Weights of a small image denoising model: batches of 256.
Rows from block 3, named by matrix and row number. Rows with one number belong to one channel. Each number is 128 + 24 x the weight over its row's rms, rounded and kept within 0 to 255. All counts start at 0. Numbers have three digits each.
# convs0: first 3x3 conv (model.mid.1.convs.0.weight, 192x192x3x3), inputs 162-179, a 3x3 kernel for each
# convs1: second 3x3 conv (model.mid.1.convs.1.weight, 192x192x3x3, transposed), outputs 162-179, a 3x3 kernel for each
convs0.143:122119174135119064101132123130084113121102145083096094109127134093187098138118095161094113130130131117139099130099074134139139100192116105143068107141150137141106150115122123131154148134144134136162130146124091113090144120081144161148142128109130109118105133110093075110128105154128132115099095155145091139106149135125130139137143130105112140166162098128094118146091145129123134127155107152145140136116139160189136172141191089100140141113117156135178110108160147110120159091117151143161
convs1.143:125156130119093112166132148126104137165156117108085122119144181146144135139101124121182078107115113133100114103132123121144126151083140122173099125160105123103100083159124150146134096154141148111152113098104183082080139147143143138131133105111116119138131121160142162124117178133108128109156158126188154129159133114115115139120139187130091106168098136114154100127090105146100140133136154105170174114103096101140135101075109141181120130110112112127127168174159148167159141125122154126152
convs0.144:133167140121101100136137122192115106157131109127118184120135165143093133130124136093110114126140145105084144092132127100112114123096168147093110133104107142080122128169127120129119138105113111170125120165112086158154133129129098102121152135169127148141154095159129139200119127126118140138169147166132100148114127091071097096120127083142182115127146116103110120130148141138134080122146114142154166133156111141130117082100143043127175099123164139127170119164146167130140124132143126168124
convs1.144:143111127144129117149083143117109123094121119135148113120137137134099103147132126072144152154149118120122122145130160117133115175143123158091108108123149138150121130093156154149175164127136177149126145104143117138126135119154088203124095133120151118171123156140153119101120129143121114139117111127097149174127125139136145144183154131135097170123124112173108165170100179143137157094121136067142142111104114104136124114163155117132149155089081109127119110135131098142148096161138161165145
convs0.145:136194094187139131148176149151096127113107157156133122141138134120114119097149133131144145120125132122093145090131122132135109145137121118139092155118129139146161172074151110119115100125149129121157120121121179155161112131171147134127150145146123121149103148127113126140109125146130127093155088111140113102158158153111127120123149171176093137077128150096123101172123148080128112129114117125088128099100135117115104118090164129125138138182096162127149127121149151124143135135071119103154
convs1.145:096115163148184070162136135131147166125127128111114123153134077168093139116125142113131164145154129096130158098134075123165121076174138090109127142095106151152119130107167107122143135149163184096116131156115145193107147101144182177163122159123108113098148138137113089097106120129128118130138140143136160167138133128140123163107128116143134122138124141137131152099133084124163130142153111143094152153134080123101109127149139164136096129139137139106135161109149138150124144143102133150132
convs0.146:112136089138100135123153161101118155165123114111147123133129111145083136135112129139099126131084136122135114122133168120122119139132150184135105137135137121133130118154091151146139115128127078157139120120117111151105138086139174129169164141107180131116101159110097145112150131096116154119099121153127157128150120088131125080153125150093083149095118085107098157154141147127130103141107100189105140135080101099118122147121148139118161138140142132139114174105117082093139138153136159145156
convs1.146:105132149127169155133126150117111130103062114112096159113195144141111098141129107141117159123145097110130117118127109140099101081118100105155131135070142116161142122161146114133109123127088110156153146158142127120107093148134095083157128126116140102139091166128145190122084171112152067114131132118122136118159172117140095126145146132155172136127140166157127138112133137153122106152148146120102121096095155072139108136123173117145119143171143103125114103154106150112118149127121104143189
convs0.147:102122126141159140159147107126138167098108120164141148118136186130090084134161176150080098118124132182121145118141129163124137071145162117122131123163113119124126103152150112145077090136126108125130145182136156122141112162138140133103093114153143159153156123123180118159115144153152116123151132176142124109120123169132136133109123070150114130101149124165116151098088114125071160138126147130139095148146118115123123136108081096098107086079142141101148166118122123156087118078097119110139
convs1.147:112147118126133132186154100136132114111087142142127123127139127128146156141087130137104143099114109192120137135114096107119135144157120118099091138146144109150115120127152142125157107161161097126132149135145114081133125131102138137132133127130164134129144139134102143139146089124093144130130140143093126114106123120156091126112156111138125101129115126102114137127083103121117160162123128158147139131157093054145128128086090113163132119094141124101112130144100147192091151096082139121171
convs0.148:139136133152118139155104161167147129104176107135119128156102094135134155140115148156117146151089106137115155128152152130112102173144107114134111130140140158113149162123139104101094126138135113115117089115122100179085100131091152106147069140153094144124128113129144113157156157105132124155109121124136134123108143125080137136157121173107163120126109135113123115150125195136145137107115211149133139114117175144152139078118141137114117150162127134126150129111172108170137128106136093150103
convs1.148:143166114117121109135091111098112108107124144118091131153128105148123069121080189159152108130152143137165145129149122152131123121168143116138144142171124145124151108132134083096147148167118120123147110143092053122124151125150102113134119123141161135131109108106131113145078125139121170126151165118130112138148146116130139119075114109132125113138135148092132131090080116133134101105123121165133169098105147106131155134139098144148109119159130152140113085134149161113132123110129108133119
convs0.149:128101126146109105131095154094103136092143134145126147142114151119125095089075114106114131172183138070118129127126170142113120129111105106101112130152101113133154132137149111141155129126142094176115142134121117144101092152186115120157160105110134168100158136108129145156131135176135122097111103115146126126131103112100138144096137151118110109147144156137118167130122134098145181117092122099120121185092102159170163130122120092102118117164123151167115154116135114153128166152126130121145
convs1.149:143111092097124101106180144098101096090114152166124125112154131136151164104147104138106123092146154120149147118168130166155106125148158116102118123144119139157174140135112161130176107134165155143128096123195082126166126186108140117134096121128125098140140135143136151111150126152119107106074143110104106138128137166175113141184145164129139151096119144106082130121131146138153173156131141132138107152122078152125132118125157126170138148083171115139119130115129137129149185126142113146110
convs0.150:166131132143136175188124134123133143112152136126162155103088121106128111137155124135143127113105151131141123136178129116160094163139171157098120080140119110148133103148169146092150137151138117115103135148097146125128130129134094119111120114135107189078138154123161110149092134146117124112150136144160108095144110101113150103136137108115142111109125139133133090124136153154131111151128091131134114137188126109154114170138118160105164153122162093143121126169114167134116142135121185128125
convs1.150:178096138114144109151098143093141094149131149119156107107140148142101168163131106129139126126117140142145125175112158113157131117121162147119093128147131099139128098143108154141154137165146138119109113147131113140154089112135160128130156146110106157132128120149129131190113140125087098102125137130163113183074133135068165112127120104105148187131132128097130132127141099131153131109190115106084118126095151148131107137132123103165099173115131140142133100112113081127135137113134160111161
convs0.151:151123077119122178096094148119087144104106138153133145096134107135146126143114117088148117152104126132176078141177126102142121104134093160123140103137129113118097143129142099154156152111133106076139126141146150130138166159138163129083174147099139108101120102196115148148219090099150169113117080064138094130098162139111116122155114121090126144089145120149175139122108109133142140131096135167107103157116115088139146096092095130131093149140138130093153123130139140171144145173148109131127
convs1.151:096108140115159143113135157103120191131091163173090073139100175122126162095151139138122124166077167138080126097100115115107091104135095111132122165166115139131125088149106133092095142126133151149132125158112128137131109165100112112150151133148157109180108117157118061107098131110137153089139152102159124113110134131118121134134143119155140123098111174128167110140122112047143114158089149143114134178074142096099160157126155129113134117147155136099118140138131160100149094150100145162094
convs0.152:139101138159123101131146150099122142114125098104114111143146108126126120117098130146147119144146127151156102155120161122153124190116128147104142139125107143110149148128165131176144136135128125130157096159157133155129124179104116151117139138149130145085080144128117123196117146137112110162097126073156106116119133130143140122133135094078119114137123119128113120159107135165150124156158138151166145147153153122132155133100143095143160115116090127121125127113119173092178160122113126131134
convs1.152:124151187170124162085135095146120106097098111164148156139183117165145116087106110112095132130145105112127142161135136124175142141159127091155123130138111120138121131117108123146119115096159138120113131132119092118181125093178143143140117102140154196074142153094112111183116115132129120150140098120184124115125117178140122099133101115141200135159101091104153119119117127117119175146132104093112145088145147158123112113113118131112141151103146146139096159128119128170111103125122128203189
convs0.153:117130149116119109124104116134114130132125117103191136170141143108114118104107098140147147129151126155155098113107105114112118148126153115120121108128128162107105131127116136119085094123167124122088133145098113125130106100131135118124161105154104125125142134099136133126146144125111170149141136136133110101142142108088122143145163118148129119123136087110080093124082132108126076113111122173103099081151111153097140126139106108134151064164131110141133164170168116136137124134106182118113
convs1.153:141135137150079169137058128101097120158119101135127177153131139095157067136085153115119128153094125152096123069100159115167115133130135142136119133150157122132084147094149089102106104150143085124141139108106118097122125091143127159124121131123121152153131168115136139140117111101124132115109141104144121125121155124101116118109116133124138131146171149176105111141110121131148141106111131153149110106105146130098130111127076146163120151140108120090097121135140135092115108114146109161178
convs0.154:187173119124127183132087156119123118151150128133123109094130129098112156133138124170105163140119173116135136117128102128121153106128103136161176157127139117091104137130169111144104106095162098142140122082097160162122136108135143131098168114132120110115141182121150113136153122134136098098129112116122104123103078095111119101136128089099112158163168080133144155144143103086172136123122123151155134143152155113136074151122124140156142114142172089120141148147120132147170130116145140103131
convs1.154:085148131114131090133148098132129103146160170140163105152129120185123134143133115127164131135105131129095102134112124134113137140113146157145173103138133135137113127141119121147095105134180106129108108175147159100153132144128106113111122131106144149085146132128123112122107114140121147096144136130148149140128155129159123085143139149103129136173076112151162141170100121117132150122057106144100137105100121132141178137113117105124157135129108152112115135089115142145129184070151124115143
convs0.155:123176101143146129162163171142142161151103128139115153146104140110085159168151098107098122130139114193119158130085175171076112151123116130109080123089137158121189147155151117093113138117132116120123145166155131136136157124103131154142196150107194123109109097122119143150121157139138132140091095146119165148070105099111189143132101109114131172094136107090131113111095134113097096092098135171153098153152165111108200135128126141112122115148121134157123109134124108124127133080085126054150
convs1.155:105162129163146114147077122127089139112108146118149126168113146108094122137121137112110092112144121143158158146115072136133102141148086087093108147101127148143125116116083148097150133153112135099137111110191140129119083096147107154081096155131113063139153099111072150114138137103124134108132102148091142096083144115128135111133168102147140113142140088154126132172134123118171130166142133166181110189126162128171108154130149086123141131116167146163133099097117140120091187147103080150133
convs0.156:177132162101096141127134112111116109125164114178121128128123138107128096132161113136097155108132094134126112145124100120171115147124108107131118157147145112124115129115114161097150116161145147082110097097117122170080177118092159115133115131102142106135128129107103167152184139077132120158110101092133124126182134126103118083154103115144089134150135171131141168090123139125137153056091086124168116130142144162142151122135116164095156165143107141113147098133157119170145102159125090166133
convs1.156:121183165135116091135136151110158166138114095136105134154145152131120146101103164087148112091118152146151122118156146101149122143121134107092137118150150151143150141092137153097095107135128094148148139129107110113136148075174117127178139107141138131165176177160160110142088102129123113121111117148154144111057154110124145150122170148157050148137128140174075126115160124159097119114128136115180121152148110129114114090177103123113149130142157118138091120127093120103152164131165119127098
convs0.157:150125087124128106141173152145168116132146127157131131156079116122156082132129139094146158133095118100132128136099132167159119119089106082130106104150122133138126107109160084156179150118111091140132151125156168120125111120124119081131109132171105202136131131112109137115143105093111116130103150105170154167110082127144152172091116116127182109077101143126098169110102115115121146134103122119138130142144123145095138159121143114125114149137089139146153120109114107117148173114116112142136
convs1.157:107085130122109145131113136149121092097116124120129100170132148122183143128148126086131131135123159102141123106105124133118114153162176164144082134160124125146136148113095116158149094121136135122119168143138107147162129155182165127152134157138142139092106135109115094120181116144108180082133132160118123128149147128140129146102121138118126139121126147105122149150154099145123132146162094133136088141123113112127100118144138126106137155100143142196121139141134112163086122111145137145132
convs0.158:167152121154149136127121128169077128148105144138111118085118107104140119097118097099137112112133135099085109136108147144130163123188076108095137134109157158123157128166134174132159179135157102132129091096107178150116134107111100125132101122148115127124112130108126168123134136116130107129138093122128151138146131120126142116099137115115138092120126111141138080128135085139162176099116153125111124157094120132137128132164129128147125138124116152095133131133149103173107115167131139163112
convs1.158:146145124102174102153108073108119114150124110115147186113104125159100118110121127162094126107150153087160143119108139133126135133113114133121142148169125151121182101098123106134128168105119115130104105136122100143102152074112123114099128147098148104140132103122133092096131095135119121092192107145125124141120116124164125136112105180107079111168154101166107131117136202120091101108098159136148125090136144144112141106112121158081130105104111138138111131160123137095159172102133159159114
convs0.159:133111151162142134139135117167096129090169134110103174142126130132148092069141122142137143169129069068151128117084145091140112132146124125143116137091127167120097149117148146110127158135113151112127080161117142115122155083141148106132158133110084149159163171128122139141117118114145138151103137170090128142133107150141160082132146135137152150131157122111125126187177103109175133090129127138125095128137138111104110114110124091119111144114124102185097122124082116123118113094104120115124
convs1.159:087148189136157116123136135099157105122150118133106123098166112110138138148108110139149152143133144103088160159118165175140146126173131145181146120142099126106093125091104113103116092090141142124108140108122123108093172098117113098125092154089144133113145120174120137119117144140166157126120111114117112116081135133130152129120116097109101153147087079155110150122107108108111101102140180113170128163138112156161164111129152122139084096137119173155140119152121163128096124143135107125112
convs0.160:107151177149129109121146118155119145145155111151167142149123149132120111134098131098115144061135136088137113139099124131151103143113145113131156132130128105116091091100125099141132139144104111130109149144125141111137157114140131084121127088124106117094126135098154154117165138124083055139148106122113121111087083155138117124101156150098133146059135150107108156126098118118121167141133142170098153189148152100100143118149143139119127177108094155140152140146166146157114118149125127113114
convs1.160:160102129159087153111089109134144151090096116131121101138143108149172158109124107113120134139116099122142143140129144091104144131090133144141157129136192120179145105105054150114161144140180147131132120111135114154125149125107123150189159132110140132105116124129151131119084133061130164148149155101148163162148127089121148144144136132147142094135156086152149095163156156081127128138089118145135089133171133129158099131117161132111109109148101077109121119127136104134161071139139127145150
convs0.161:114116112167152171108136081094158142135122131107140147136108126127088134118155134119207155134124111125104140115154107149156152119103117148179112147101143105145152137145145105110143159116146117136094118110132110152097128101184134102099191102121146137146131104115130073126118123170090164103125126136169137125159135160130089157150088088154138113142150096119173163154118136138156131126129121159136132165134103119151132127140055162147134086131124151102123104139116084115133135123091088157177
convs1.161:131116103107133108123129179116129150153112155121165120128169110103135132113160174123112128091076125140142083102080100152128128143134112138143098117144103073123129154126164126149110152170143111161124180155160129094142131146128112166089111101095117078092079114143106102158157117137146098088111112173157120147132082122150093127108111098124147148148116116105144134128088137143115158135168110149121106096110106076110182114081127086126179168109141138135151141164094122139122151110144107139095
convs0.162:152151149143127145140134132111103144173135164140164145122087124123131150101123110124129158168130146124117148193102149148144118110147123163102159139156187137133123171119125094147146120113183108145132142122137119132136126105157159119122080161135119093154157141139084100130135142106086130138141120138158138103139080116153138121141123133151141136128099130131154196125143112091102088135120078104160125146120146128116130157146141152137098123133132099110174107128126154136146140162127142082130
convs1.162:071089135130161154082132130144130113106129148121178165135111145111175160164156112122142135134103125118150100122109119161111143128159146120150094136105086156175104124142153116118092143109137131138122117152158105152172109150125121128163084093117159125115115162125105094136092155093131098194132167069113131163102096081125120141186113112169116154146093135140153120099118085138117147171158132116118116105127152139080159128152115104108105134117108117110078160111138135124139102103131143154145
convs0.163:135118173126126161110125144117129167149142183022134153140178138172160157128126148103143140127136112130138110137149101106082128106121127183132157132105089154177092101110120124110111125165093074141109106116090098128091127100142111099130096120082135125130121149115107159137130124149105130112158199147143121136180167083118163136116118159129118130136132151143119088130116165151142114149172146095138109091146149086179102103126111145162137129126114125120129092105126151099132100150128155151130
convs1.163:142139141104106140133116107144145134134151141133134114130087120156150173175168065121120140107121131136156107146138134109137098161150122150145130164119129093123143162082105143156152123138093122134133128142117154161124106122180145118128119125145105119181132152130123117104099148151133127160137101149082095130140171154135107088131158132173155121142126163132091169158119160145155110158158104131107087114115072136162138156114061112082110120142093105120109092155151098117145142125135102130129
convs0.164:132095094102145115125131102094147141115114123145119165144127097152131108151147141120116138135147089115086134161127169174133078060121101141133155113124139126159129137137140124129131148139137130169092121206100134158122127113122132107104144124130131177121122142140150149141090139141095129082121133083139091124128148126147112113120145122134099110198160102147127131141090071127152099119142057134128097114153158147145135108135108096125084128120133129155135164151135134113114171125131152105140
convs1.164:129164135130118108143127070114135114183136167145134113113144128142090137154156122141172164130134122119156118203211120131121122133133129096129158128178140100131102132147149138153149131134170090081138150123141111126144149096130151149141100131200175118145084132085100120150136117089155108192136139166136164175101126100137106133142095089135120129145089114132112092108088134105144125114113160144142154155155120120118131163071136125121166161103174143127096128168154163114151137106137083119150
convs0.165:092088142125109102134089124125110116094113117141180168104096120129132115132112127124152110165134089137165123102112127119128095136110110120082071121083152111155140121144102132138159141171143156136155160164127157136143119121080147138127156135108117114131118092131113081080162134132103138089121132121123147095172095126137103171103131131102124110160101128129133118147144099113116142142150150141149131176112123102105078182116119164148158103163168117151130115133147108132157107122177134162078
convs1.165:117149120105119117113154132138126157120114161106123144118141081096146086138116141175118100111124126123125072131089173092123130111115137110132135156080173134121106087105130139102118127126132178116150150144117142119159143147156142142118104137152124140153134117093088136117179112127135128108125126126126105144174168107123110114094133127117104101086141144100109104133151089122147099153164115111121129131144114137147107166102143135094105117138093106153106129082145094143149130126124144135121
convs0.166:109166152113151136119099095113133097120134145137161130163113117161161108154174133133163145115140078177103107127183104104162128120164124121138153145102183143099167134132176157132109117089121091108136154112100162129105145133145127155146159129092111099132163106112151118113157093143095198119153109125133127079095088141136156155157141139129120144137113160142097107131102145108141130158157114090131124167117136118167125145187123152132160112061092137112079161136075142122139119123137140084126
convs1.166:146168134132089104096150161166158138110139139137114084096123110105111146082108157149104113185141140157124135121118149157121133143131132116136093138119154126150119151146115159115120134119140140139137146172100111101105145136114136123135089170109109126143129141127086129107149164145130137136130131076128097141115133168141104124117122173139150089151114140136137129176118183099141076085091102169145143140113136099095145125170130111094095142161116156111131181154117150169128105112139109111161
convs0.167:132107086135119106151149107139103111146104132090155126078072100135114115117110148129125201138129136120125115106144093096142116115104115124132076093144165141135151129100125130135100120129105131163155136149124151177091177152124099108118123136119127109100118136119148111114122089101138119105134096112101148140145099162171145164141137139093122146115156147108132117144142157145125122148207128095120146107164102111096114115148125092111155106150101147180117111145112120122116145119167134128073
convs1.167:118158118136165121154123163100125128104145100136126112147080097103115119148106136091156086104094115135155104100129109200107180134151141142117118121082106109090113124131148098159137096125127155134111070139090150090106138108143150132121072142134126073118126102115161142120133132130126126114149087077124133151154142115116112126097088119140130118091172110155083144095147114141140123107090137165159161117148123129135142106128148132125165173123137095131156132100148107163130126137091134081128
convs0.168:131175147123131136115106114135173158104126146124090179132145158103126111125125157129135112131140157077127131129052076159116096118149128158127135104135112146106105099098109153103126081148112131162137123134144129149115128109128138115136086135118137137077116103095125131115130148159200116146150153156096114119154076126128122129168125129158162141115146163150090128124135125100146160124122137134132098136127163150136128159145113105181136142165114134162110136114166150074133122122102129127137
convs1.168:110052089128159118121151108127133153153171121113137146112151124117116130109133133133118130135101118164141092128167092112106116102159131144136133109106154154074098130087108134106077130111116143089097127089116117131123143123148119123146126131131128138156121155170125116131144127110136138105138111111160115123155103160097077104137153109114105115119171138132121122157115153131129146165136132110120117110121160130122092134140125155136166109159134113134098146119165108065148093131145135095109
convs0.169:119119093144092120115122105153086139108138137101145159120154134141197098137092108172073089110126152124125109141142124112149107132140133135116104126141167153167127117154131107101144103087119139121159151136162151111122110137104138140155138137158115137104141130121084154107157067104133109130100114083150128122120135126141131112101143128154147144141134136139132107132154132131102124114107172128122139137141129123134155097072084159139181116120136142070130111182119141107161142136141145097147
convs1.169:099186146172142122142133124142123142141136114064133125170109147127126098142179167151106140118154139167141136111145140166130088137120153121155118146106116136155088159169154161131115179091134161111173125179116133170094124141148145127155131123157120117134092147103086190138100119130119125133140128097139104124083085136137072120137138129131159164147105157154143100164069082129111136131133145086091096082145137086125162157135118106094120148115118150078123128125115137120101118137150114163077
convs0.170:143137178070147142128122121127150147139116147117143113110115118089105136166138153127149133121104160141106127132171138151128121092158141101146123109109143120131133141125142131107094126109135133170124128123135139152137154083110138159117138104173129142149120142144117118126141135124104151106128148132123126095145076137120125094127121147112159135118098073165137112164103107125101102106118119169138158113125133164106132140115094145203133115099094111164094117134123106134115130108104130102142
convs1.170:150106137160162093099159131106164111091131161112135104161133144151151080155157129099104148096083145103096101151165097161121104139085144133109129129162126131081105129143151119139126127121141139141120162129087109144112098142129125074157156163161120152124120135142128098142123154151129136080137144133167127141134146156132139132142099112149129132158123116121107126079105107154129149078115144101117168144146109115102070115106146149076135109106113105110141112108144094148130141131100125150154
convs0.171:146199127150154121138159120092120119157087139108098104129098105164121100167136154158150163147090112165109100141180176155120105087104123154109107082116154136159154132107098116102131112151147135133142108117135138124138153131158115090137161136153143075124106104144124136133131118154134150146136174104164113151150120159144137114107122095138159146128154134153139152110096133142128111116135079135089175106120111100091099159122133131126122116096088177136140160162101069121102138115146125088130
convs1.171:134122128122148124137138129115104136136127094165114126118167129150157130111151105150128119140127150138135099136125141101056113131132154150115106114173132158134149143125100105137149104127146150121146122135115110130130154112120180170116118137154103160154119122112139124153128099110124122126102097107125088176097155162109080121141141136118157119138126107136151169136114182138133131109149159157164110106099123134133132131132101159154142105140168151101138113107121119122134136125116140133135
convs0.172:125198115131157141173126121136110149118132095132163123163129099090133128122155106104136119124088086183163107121108170125105164117146111087151118115134138181152115113137121137115130140125131121171140128140135108097153131127155130113101131133134077127112149118098132150109156130160116178118138152158181147126121139077124076137165119122149126119161127115143121172112131126147126114074128147128094097119138103125153176107127148130144129126066116175130111142114147090119097117133143139096111
convs1.172:132119095135119156112087150125075131112164108124119141137173100153119128126143151137108129111097185134137142139105091127142159140118130176070105168172152113168133144164136078134119114138088130073135109130085149122184129118082114080145135128091073124129124164075130147124116132112138130151112141128159129129132108126125124131148144132142157093146176179138120165144149090149163180147107125161088094124129180109110124106144097108110140128152147117100100171135131095134091166108139180158146
convs0.173:133144140112104129134132128104077121185087136128139124124135129112123154131074164115108125083113154128135081140126100165109162130124100138169105160167152108114141134173113140149124115112174103141173105111132162089142101136087140150111116128123179135127153127148109170144077127117124119126186130097138112129139099113136154147136115144163108098133145164125139151129135116117133148078093105098115151144076106115124170141153136105099105119143137095080067117139187119150103116103128141097128
convs1.173:125122126125110116107120143125112140076131106132121079137154164159157145114110119118138108103105106159151101137139112140189118133114114122112119106121124122137095139101148152133155104160156096156124114146168153149113124147146114116135105118096112148123114156111079120107107113130116129129168172138130126099137128141114137170074130163148109131118128084159117103145162107129087143129118130129111123128118166130094122169129114135142140114101127109132043155171094105132140146152091121104136
convs0.174:131093106154123118120125116108131153125141108117156111143158098155111109123108115138156125134110083125128099125140137109149120116127110140089107161144139086149123160134109145135133108156126121124071114148119106097135132106154139111088181165114107142105169137110149126118157142172094118133167144148135103138100121117109075148107129133165100131081109123089120151142139095121157120120168127119145106165139106109120122122109159128100128109120154111141118152142133136144136150102096136133115
convs1.174:094107112085130102124138168115134120102107136105121155160098138104117081124116125130105143116121157133138098159151104134132130086122107148147161135102115119111158131117144163116138121155117128135146154100123123132126100129170165078067141116135084101143126183123097154126126133125147108116109102086172116126128112124164109119120096144129091132160109147144091144073138107156126133139110090148048136143119193134115152149140101113113133188091150143152132102088148110162140132150122129129093
convs0.175:147118144130129185087108105102168143087123121139145134125150111115168151150111115126136116133142086146150115128088105135120103180126152163141113110149119103126112145155136158121119151168101149159132143120081171106151154134148101129159150096113172129121137113108146131093093106173134144159187094114138097141149091117100150118144081133110069141123118151131172148112156156144151133140129130127139168122153132126167103181140107122097129124115114111127168108129145108122189172125102162084152
convs1.175:124105091088145153100110115143116129140137187109140177125162124155131166106110141139150127124116125134123133124110100174157119106146151097099120091104118103099110057151145149164138152166182144114099121096164106171147120096140124086110162144096110120083165122132165076157114099113117150139162132133116120114104119140149136115148138129116123115084116149113111179153130135135141129144112121136108139088165081137108133113117156118103167135163126112153122102121121136140144100105123100126109
convs0.176:096154106098112121128131082098137145159150147140180097167116085136143118143126133164139126129165159080118111146144095125108117074166125140111118087133118116101104102116143131135136116144108129141096120153110177103178127154137129137079140149168108135112125151108117124152105143146131126132100118130145143078155064106141116114166128151176124158133122146141094141138139152096149144108142161110106146162098130121118100132101158140129171123111118128153129173188122129157134094120123126114165
convs1.176:108101061136143112121125095150138134081140153111090120125118154153156156111163120131123163140138172130109136168156155095122092139093159101136125059148142139145148117111118079123112105107127126130162115104129128149164153094106147136127126142153096118139119105115162146150100125120106144137124164077137146127124116152143084143132138113177158109153133136127127125165123100069135124176101179142141143106117135112127158151103135105133111145136128102123155162148154136165112135109117116138115
convs0.177:148137160134097129106166158161121129120101164069103136091138154137142177175132094148120070115159075130134094130115160121142121126094093120150109122099108091132114132128124128137089114125137135133116121142130118134145159147126125140166128104137155127099153118165132111104178143121089107142143142134106102130147072137139138135120080128139148160109142132134124086093126104128121135092108127116164138125095145067098142132115125101102128111129146166186099139133099123124122127136151137130151
convs1.177:134129132132153188165136159114113110135107120149157104149131142099130156126142160167130122117180122138134129112117133056125152122161130102098085097168114161149146120116177143106145117122138179128199135111136115077153154149122147147147168121081133142120112131132151073163112116126136129133139124070109094111129143137149139120086127141113076093177131133104140164122114127089128124136117151122154122190140110121117124120127143111160177115152109118113143137149151138188106114119118165086123
convs0.178:153086169104109182106151147126119087148134123120136172120157157113146169146128142137083129124073152150151126161098164088068100109129124111137092143178111101126077126152116122128150140103114119166089143163139125119120149124138125140154127103127131109105089157144111152125096145109109139143124151075089123133128123129091169135144139145121103106117153169113073111100136154134135107126137138128109131151126112133097131144094153154124103120161150126130158165121158149091099096161147129146163
convs1.178:154136146122102085123113116124128149169141124128101175117141113122144169108110154093146084125140147100112112101146132163109145174149118087116145168111143145132135156132147144098136106073100117133092134114122147129103117079132153154114125111169097119114122161122103137169136101106177112096131116145105153109106148135100146078118095103120090118126134105111148118135123092138109106110116146110124119158168135093124115137110155120136139151152141102144151130106141108159091132086108082126116
convs0.179:133104129200149125150153158110131138111090152134156118149118115127145100123166141107096162107107142136130133108129135103126175164182163110153089175144118155150155131152134120108114093126124114144082122080105121140108165124112150100111124139101165155139136147138099135145100177119138118078165150127161103164130133097175147151105107118147088120167165128121095134126147080175108154109123103133111140156143126119143141123183085133133116181212136122135143079079129123152154124120127144151135
convs1.179:140132140104130169132151139101085125095162110098122162198113126129071153123151127109124127132123157126104133112131146173112139139099138159135155123137145131153124164100165153176118101120139134135123156108090120145138145125130108118120152134164092144161166129100140134113158089110104148149117104157129125148114135102169110133105157124100095094149133107111098149093175145151139135160094102108139115112115143112145160102129104118118150154127113122104135118117117136147131163135139111101120
convs0.180:198096140096128123123115129118104105183145147133122147132097139143156099114143133181124146121122132073123156118099085150127095098095116099155138158106110149130116089112143143126128131160105110112126137159115104068142084113112102132088125134099091143136065140146137134138103169130150137126132122102157165118123134098101138150114105138089124094159096152163163099120130122098156138127146133118140101128143106189073117090126101143143094134131125220152159128128125143174134146108120111146161
convs1.180:125114150065155123075149125140122092121115171138083168123135142117115087082131166118118126137127133134156113124138137112134157146125153160063120141093154126126166096129156111059151187157118097152076107152109135115110150117188119112144127155155087150156136111091152096117128165168101125111150153104159109070139164121134131175142125103147140095143164144126131177125108170136168083127169125135130130164147120103149108111139130169144120166122126110157118140134095155123091119139107102115141
convs0.181:113127113096114113124105141164134143120130175128120108148139124156075091181103165072196144128150136120113123130130140162123171140089103145111152137147150147099105132089106097120088161105105141148154149119128104146085108107127147111166127135120212139179141129078123135141131131131120105118117147122118106099145134146096121128134122129111109130141133136119144146163108142093170103120156126099115147167149104108120111107125144172115155128156112107134151094118165126121107108126071150148085
convs1.181:153148105177129164102148143127176104124143090137117110162122131115147068137111185121152137149104150120101133167121102103175107082190106189106120100102173136129118147140101078129148124125105155107100127133090125152099092177163118110099138177151104122124145137104133147132147097110102138159091119154157132143140154105157173169099106155159151144108180167194135146140132127114070130112151177060125130112153098100143117153130091125184140176145085101123143129078097129121117135129130198124148
convs0.182:113120108145147141123112102116157138112107132092144119170154129117148153143156195105145145141141150107152169083137117098135128128095154134109108160103178150191101141114113090141131127130121101116119138134117153149130098141094202103111191107144112146139124120117144213157180122110143093151142163116132145118156161138125132137122134093138127110128056141134161144135131103117120125167133135121129121133109094118110129140112113134142146140099109134221120148101148138133080115109115088120131
convs1.182:159160133140121148125137131095105112125132100130090112128127113092202091108151097157114134143123078150160117165161129125107145143131162140170120104106133140155123152132131135113118141058102152132165130116155174146120099101101146162123086104111123159092125137137120121081107095165094116119094141129139129141089126071162133132139132154153126160168136143098109143095143180134129131134132105151150122125089121142149109105086153155119134124108121140112147116162123093074095114129131135165081
convs0.183:115103110137180128123120130130124135117119103102116144120161139108106173103146153198109094136125167154125104084145109135150081148067185167161113150127196137112144142093111150098148151144126143131104149140164133154157137108147087083091094110086114112137125132108121130145157083109108138136165125141139123151139108112116108125117138137120112108085099160108093109126107130123142129144150146126148142137104093170112119143111143157150120129139141117106148107098134127140146140127140164120197
convs1.183:098130133107124122119140117120122107120128105140140108120098124111172128163166118145148132089160155172168124111143144115133090142088116147150096121142105117141163167084148124123147104139117159104122097156109120107117128106115089160133101103110104117124114134140128087107117159137133148122110126152122124198169138162121153136112084115157188086179141135133118118134130128117083129151118126155126117134119101156100170108133140115160130123121138143160115135139129128101139154137111069092142
convs0.184:157106117122127134120106141083166108110088116104113126113128108138108163150124133098130111124157189158125130118100153140119118144140144101110124150149119168157163116135097130109086118166102144149184185122099150102108113128116116124155128139135134154128137146107097150146116173135150174124148065142135112105122143122145140140100134184145097121113107131123134138118176122125177136144118143123142122164117100103177135119150129181127136139117126120074109124137139138125162081173131135161100
convs1.184:153119161139088157085150120139155105122127148109139137105146140119098122082090105112140105154129151114130157158096162164120119126118127085128159088116143133129117114126138111122123131123108109114122106136086138149121168114090116141151161130133116146113136128161137118126132142133090108105140098155159109137137088088091155136124121086150114115173073126140150121116123114123075101135118134140131148116141144107126153084122134114118131155121120141144107093122105089084106152129093141113128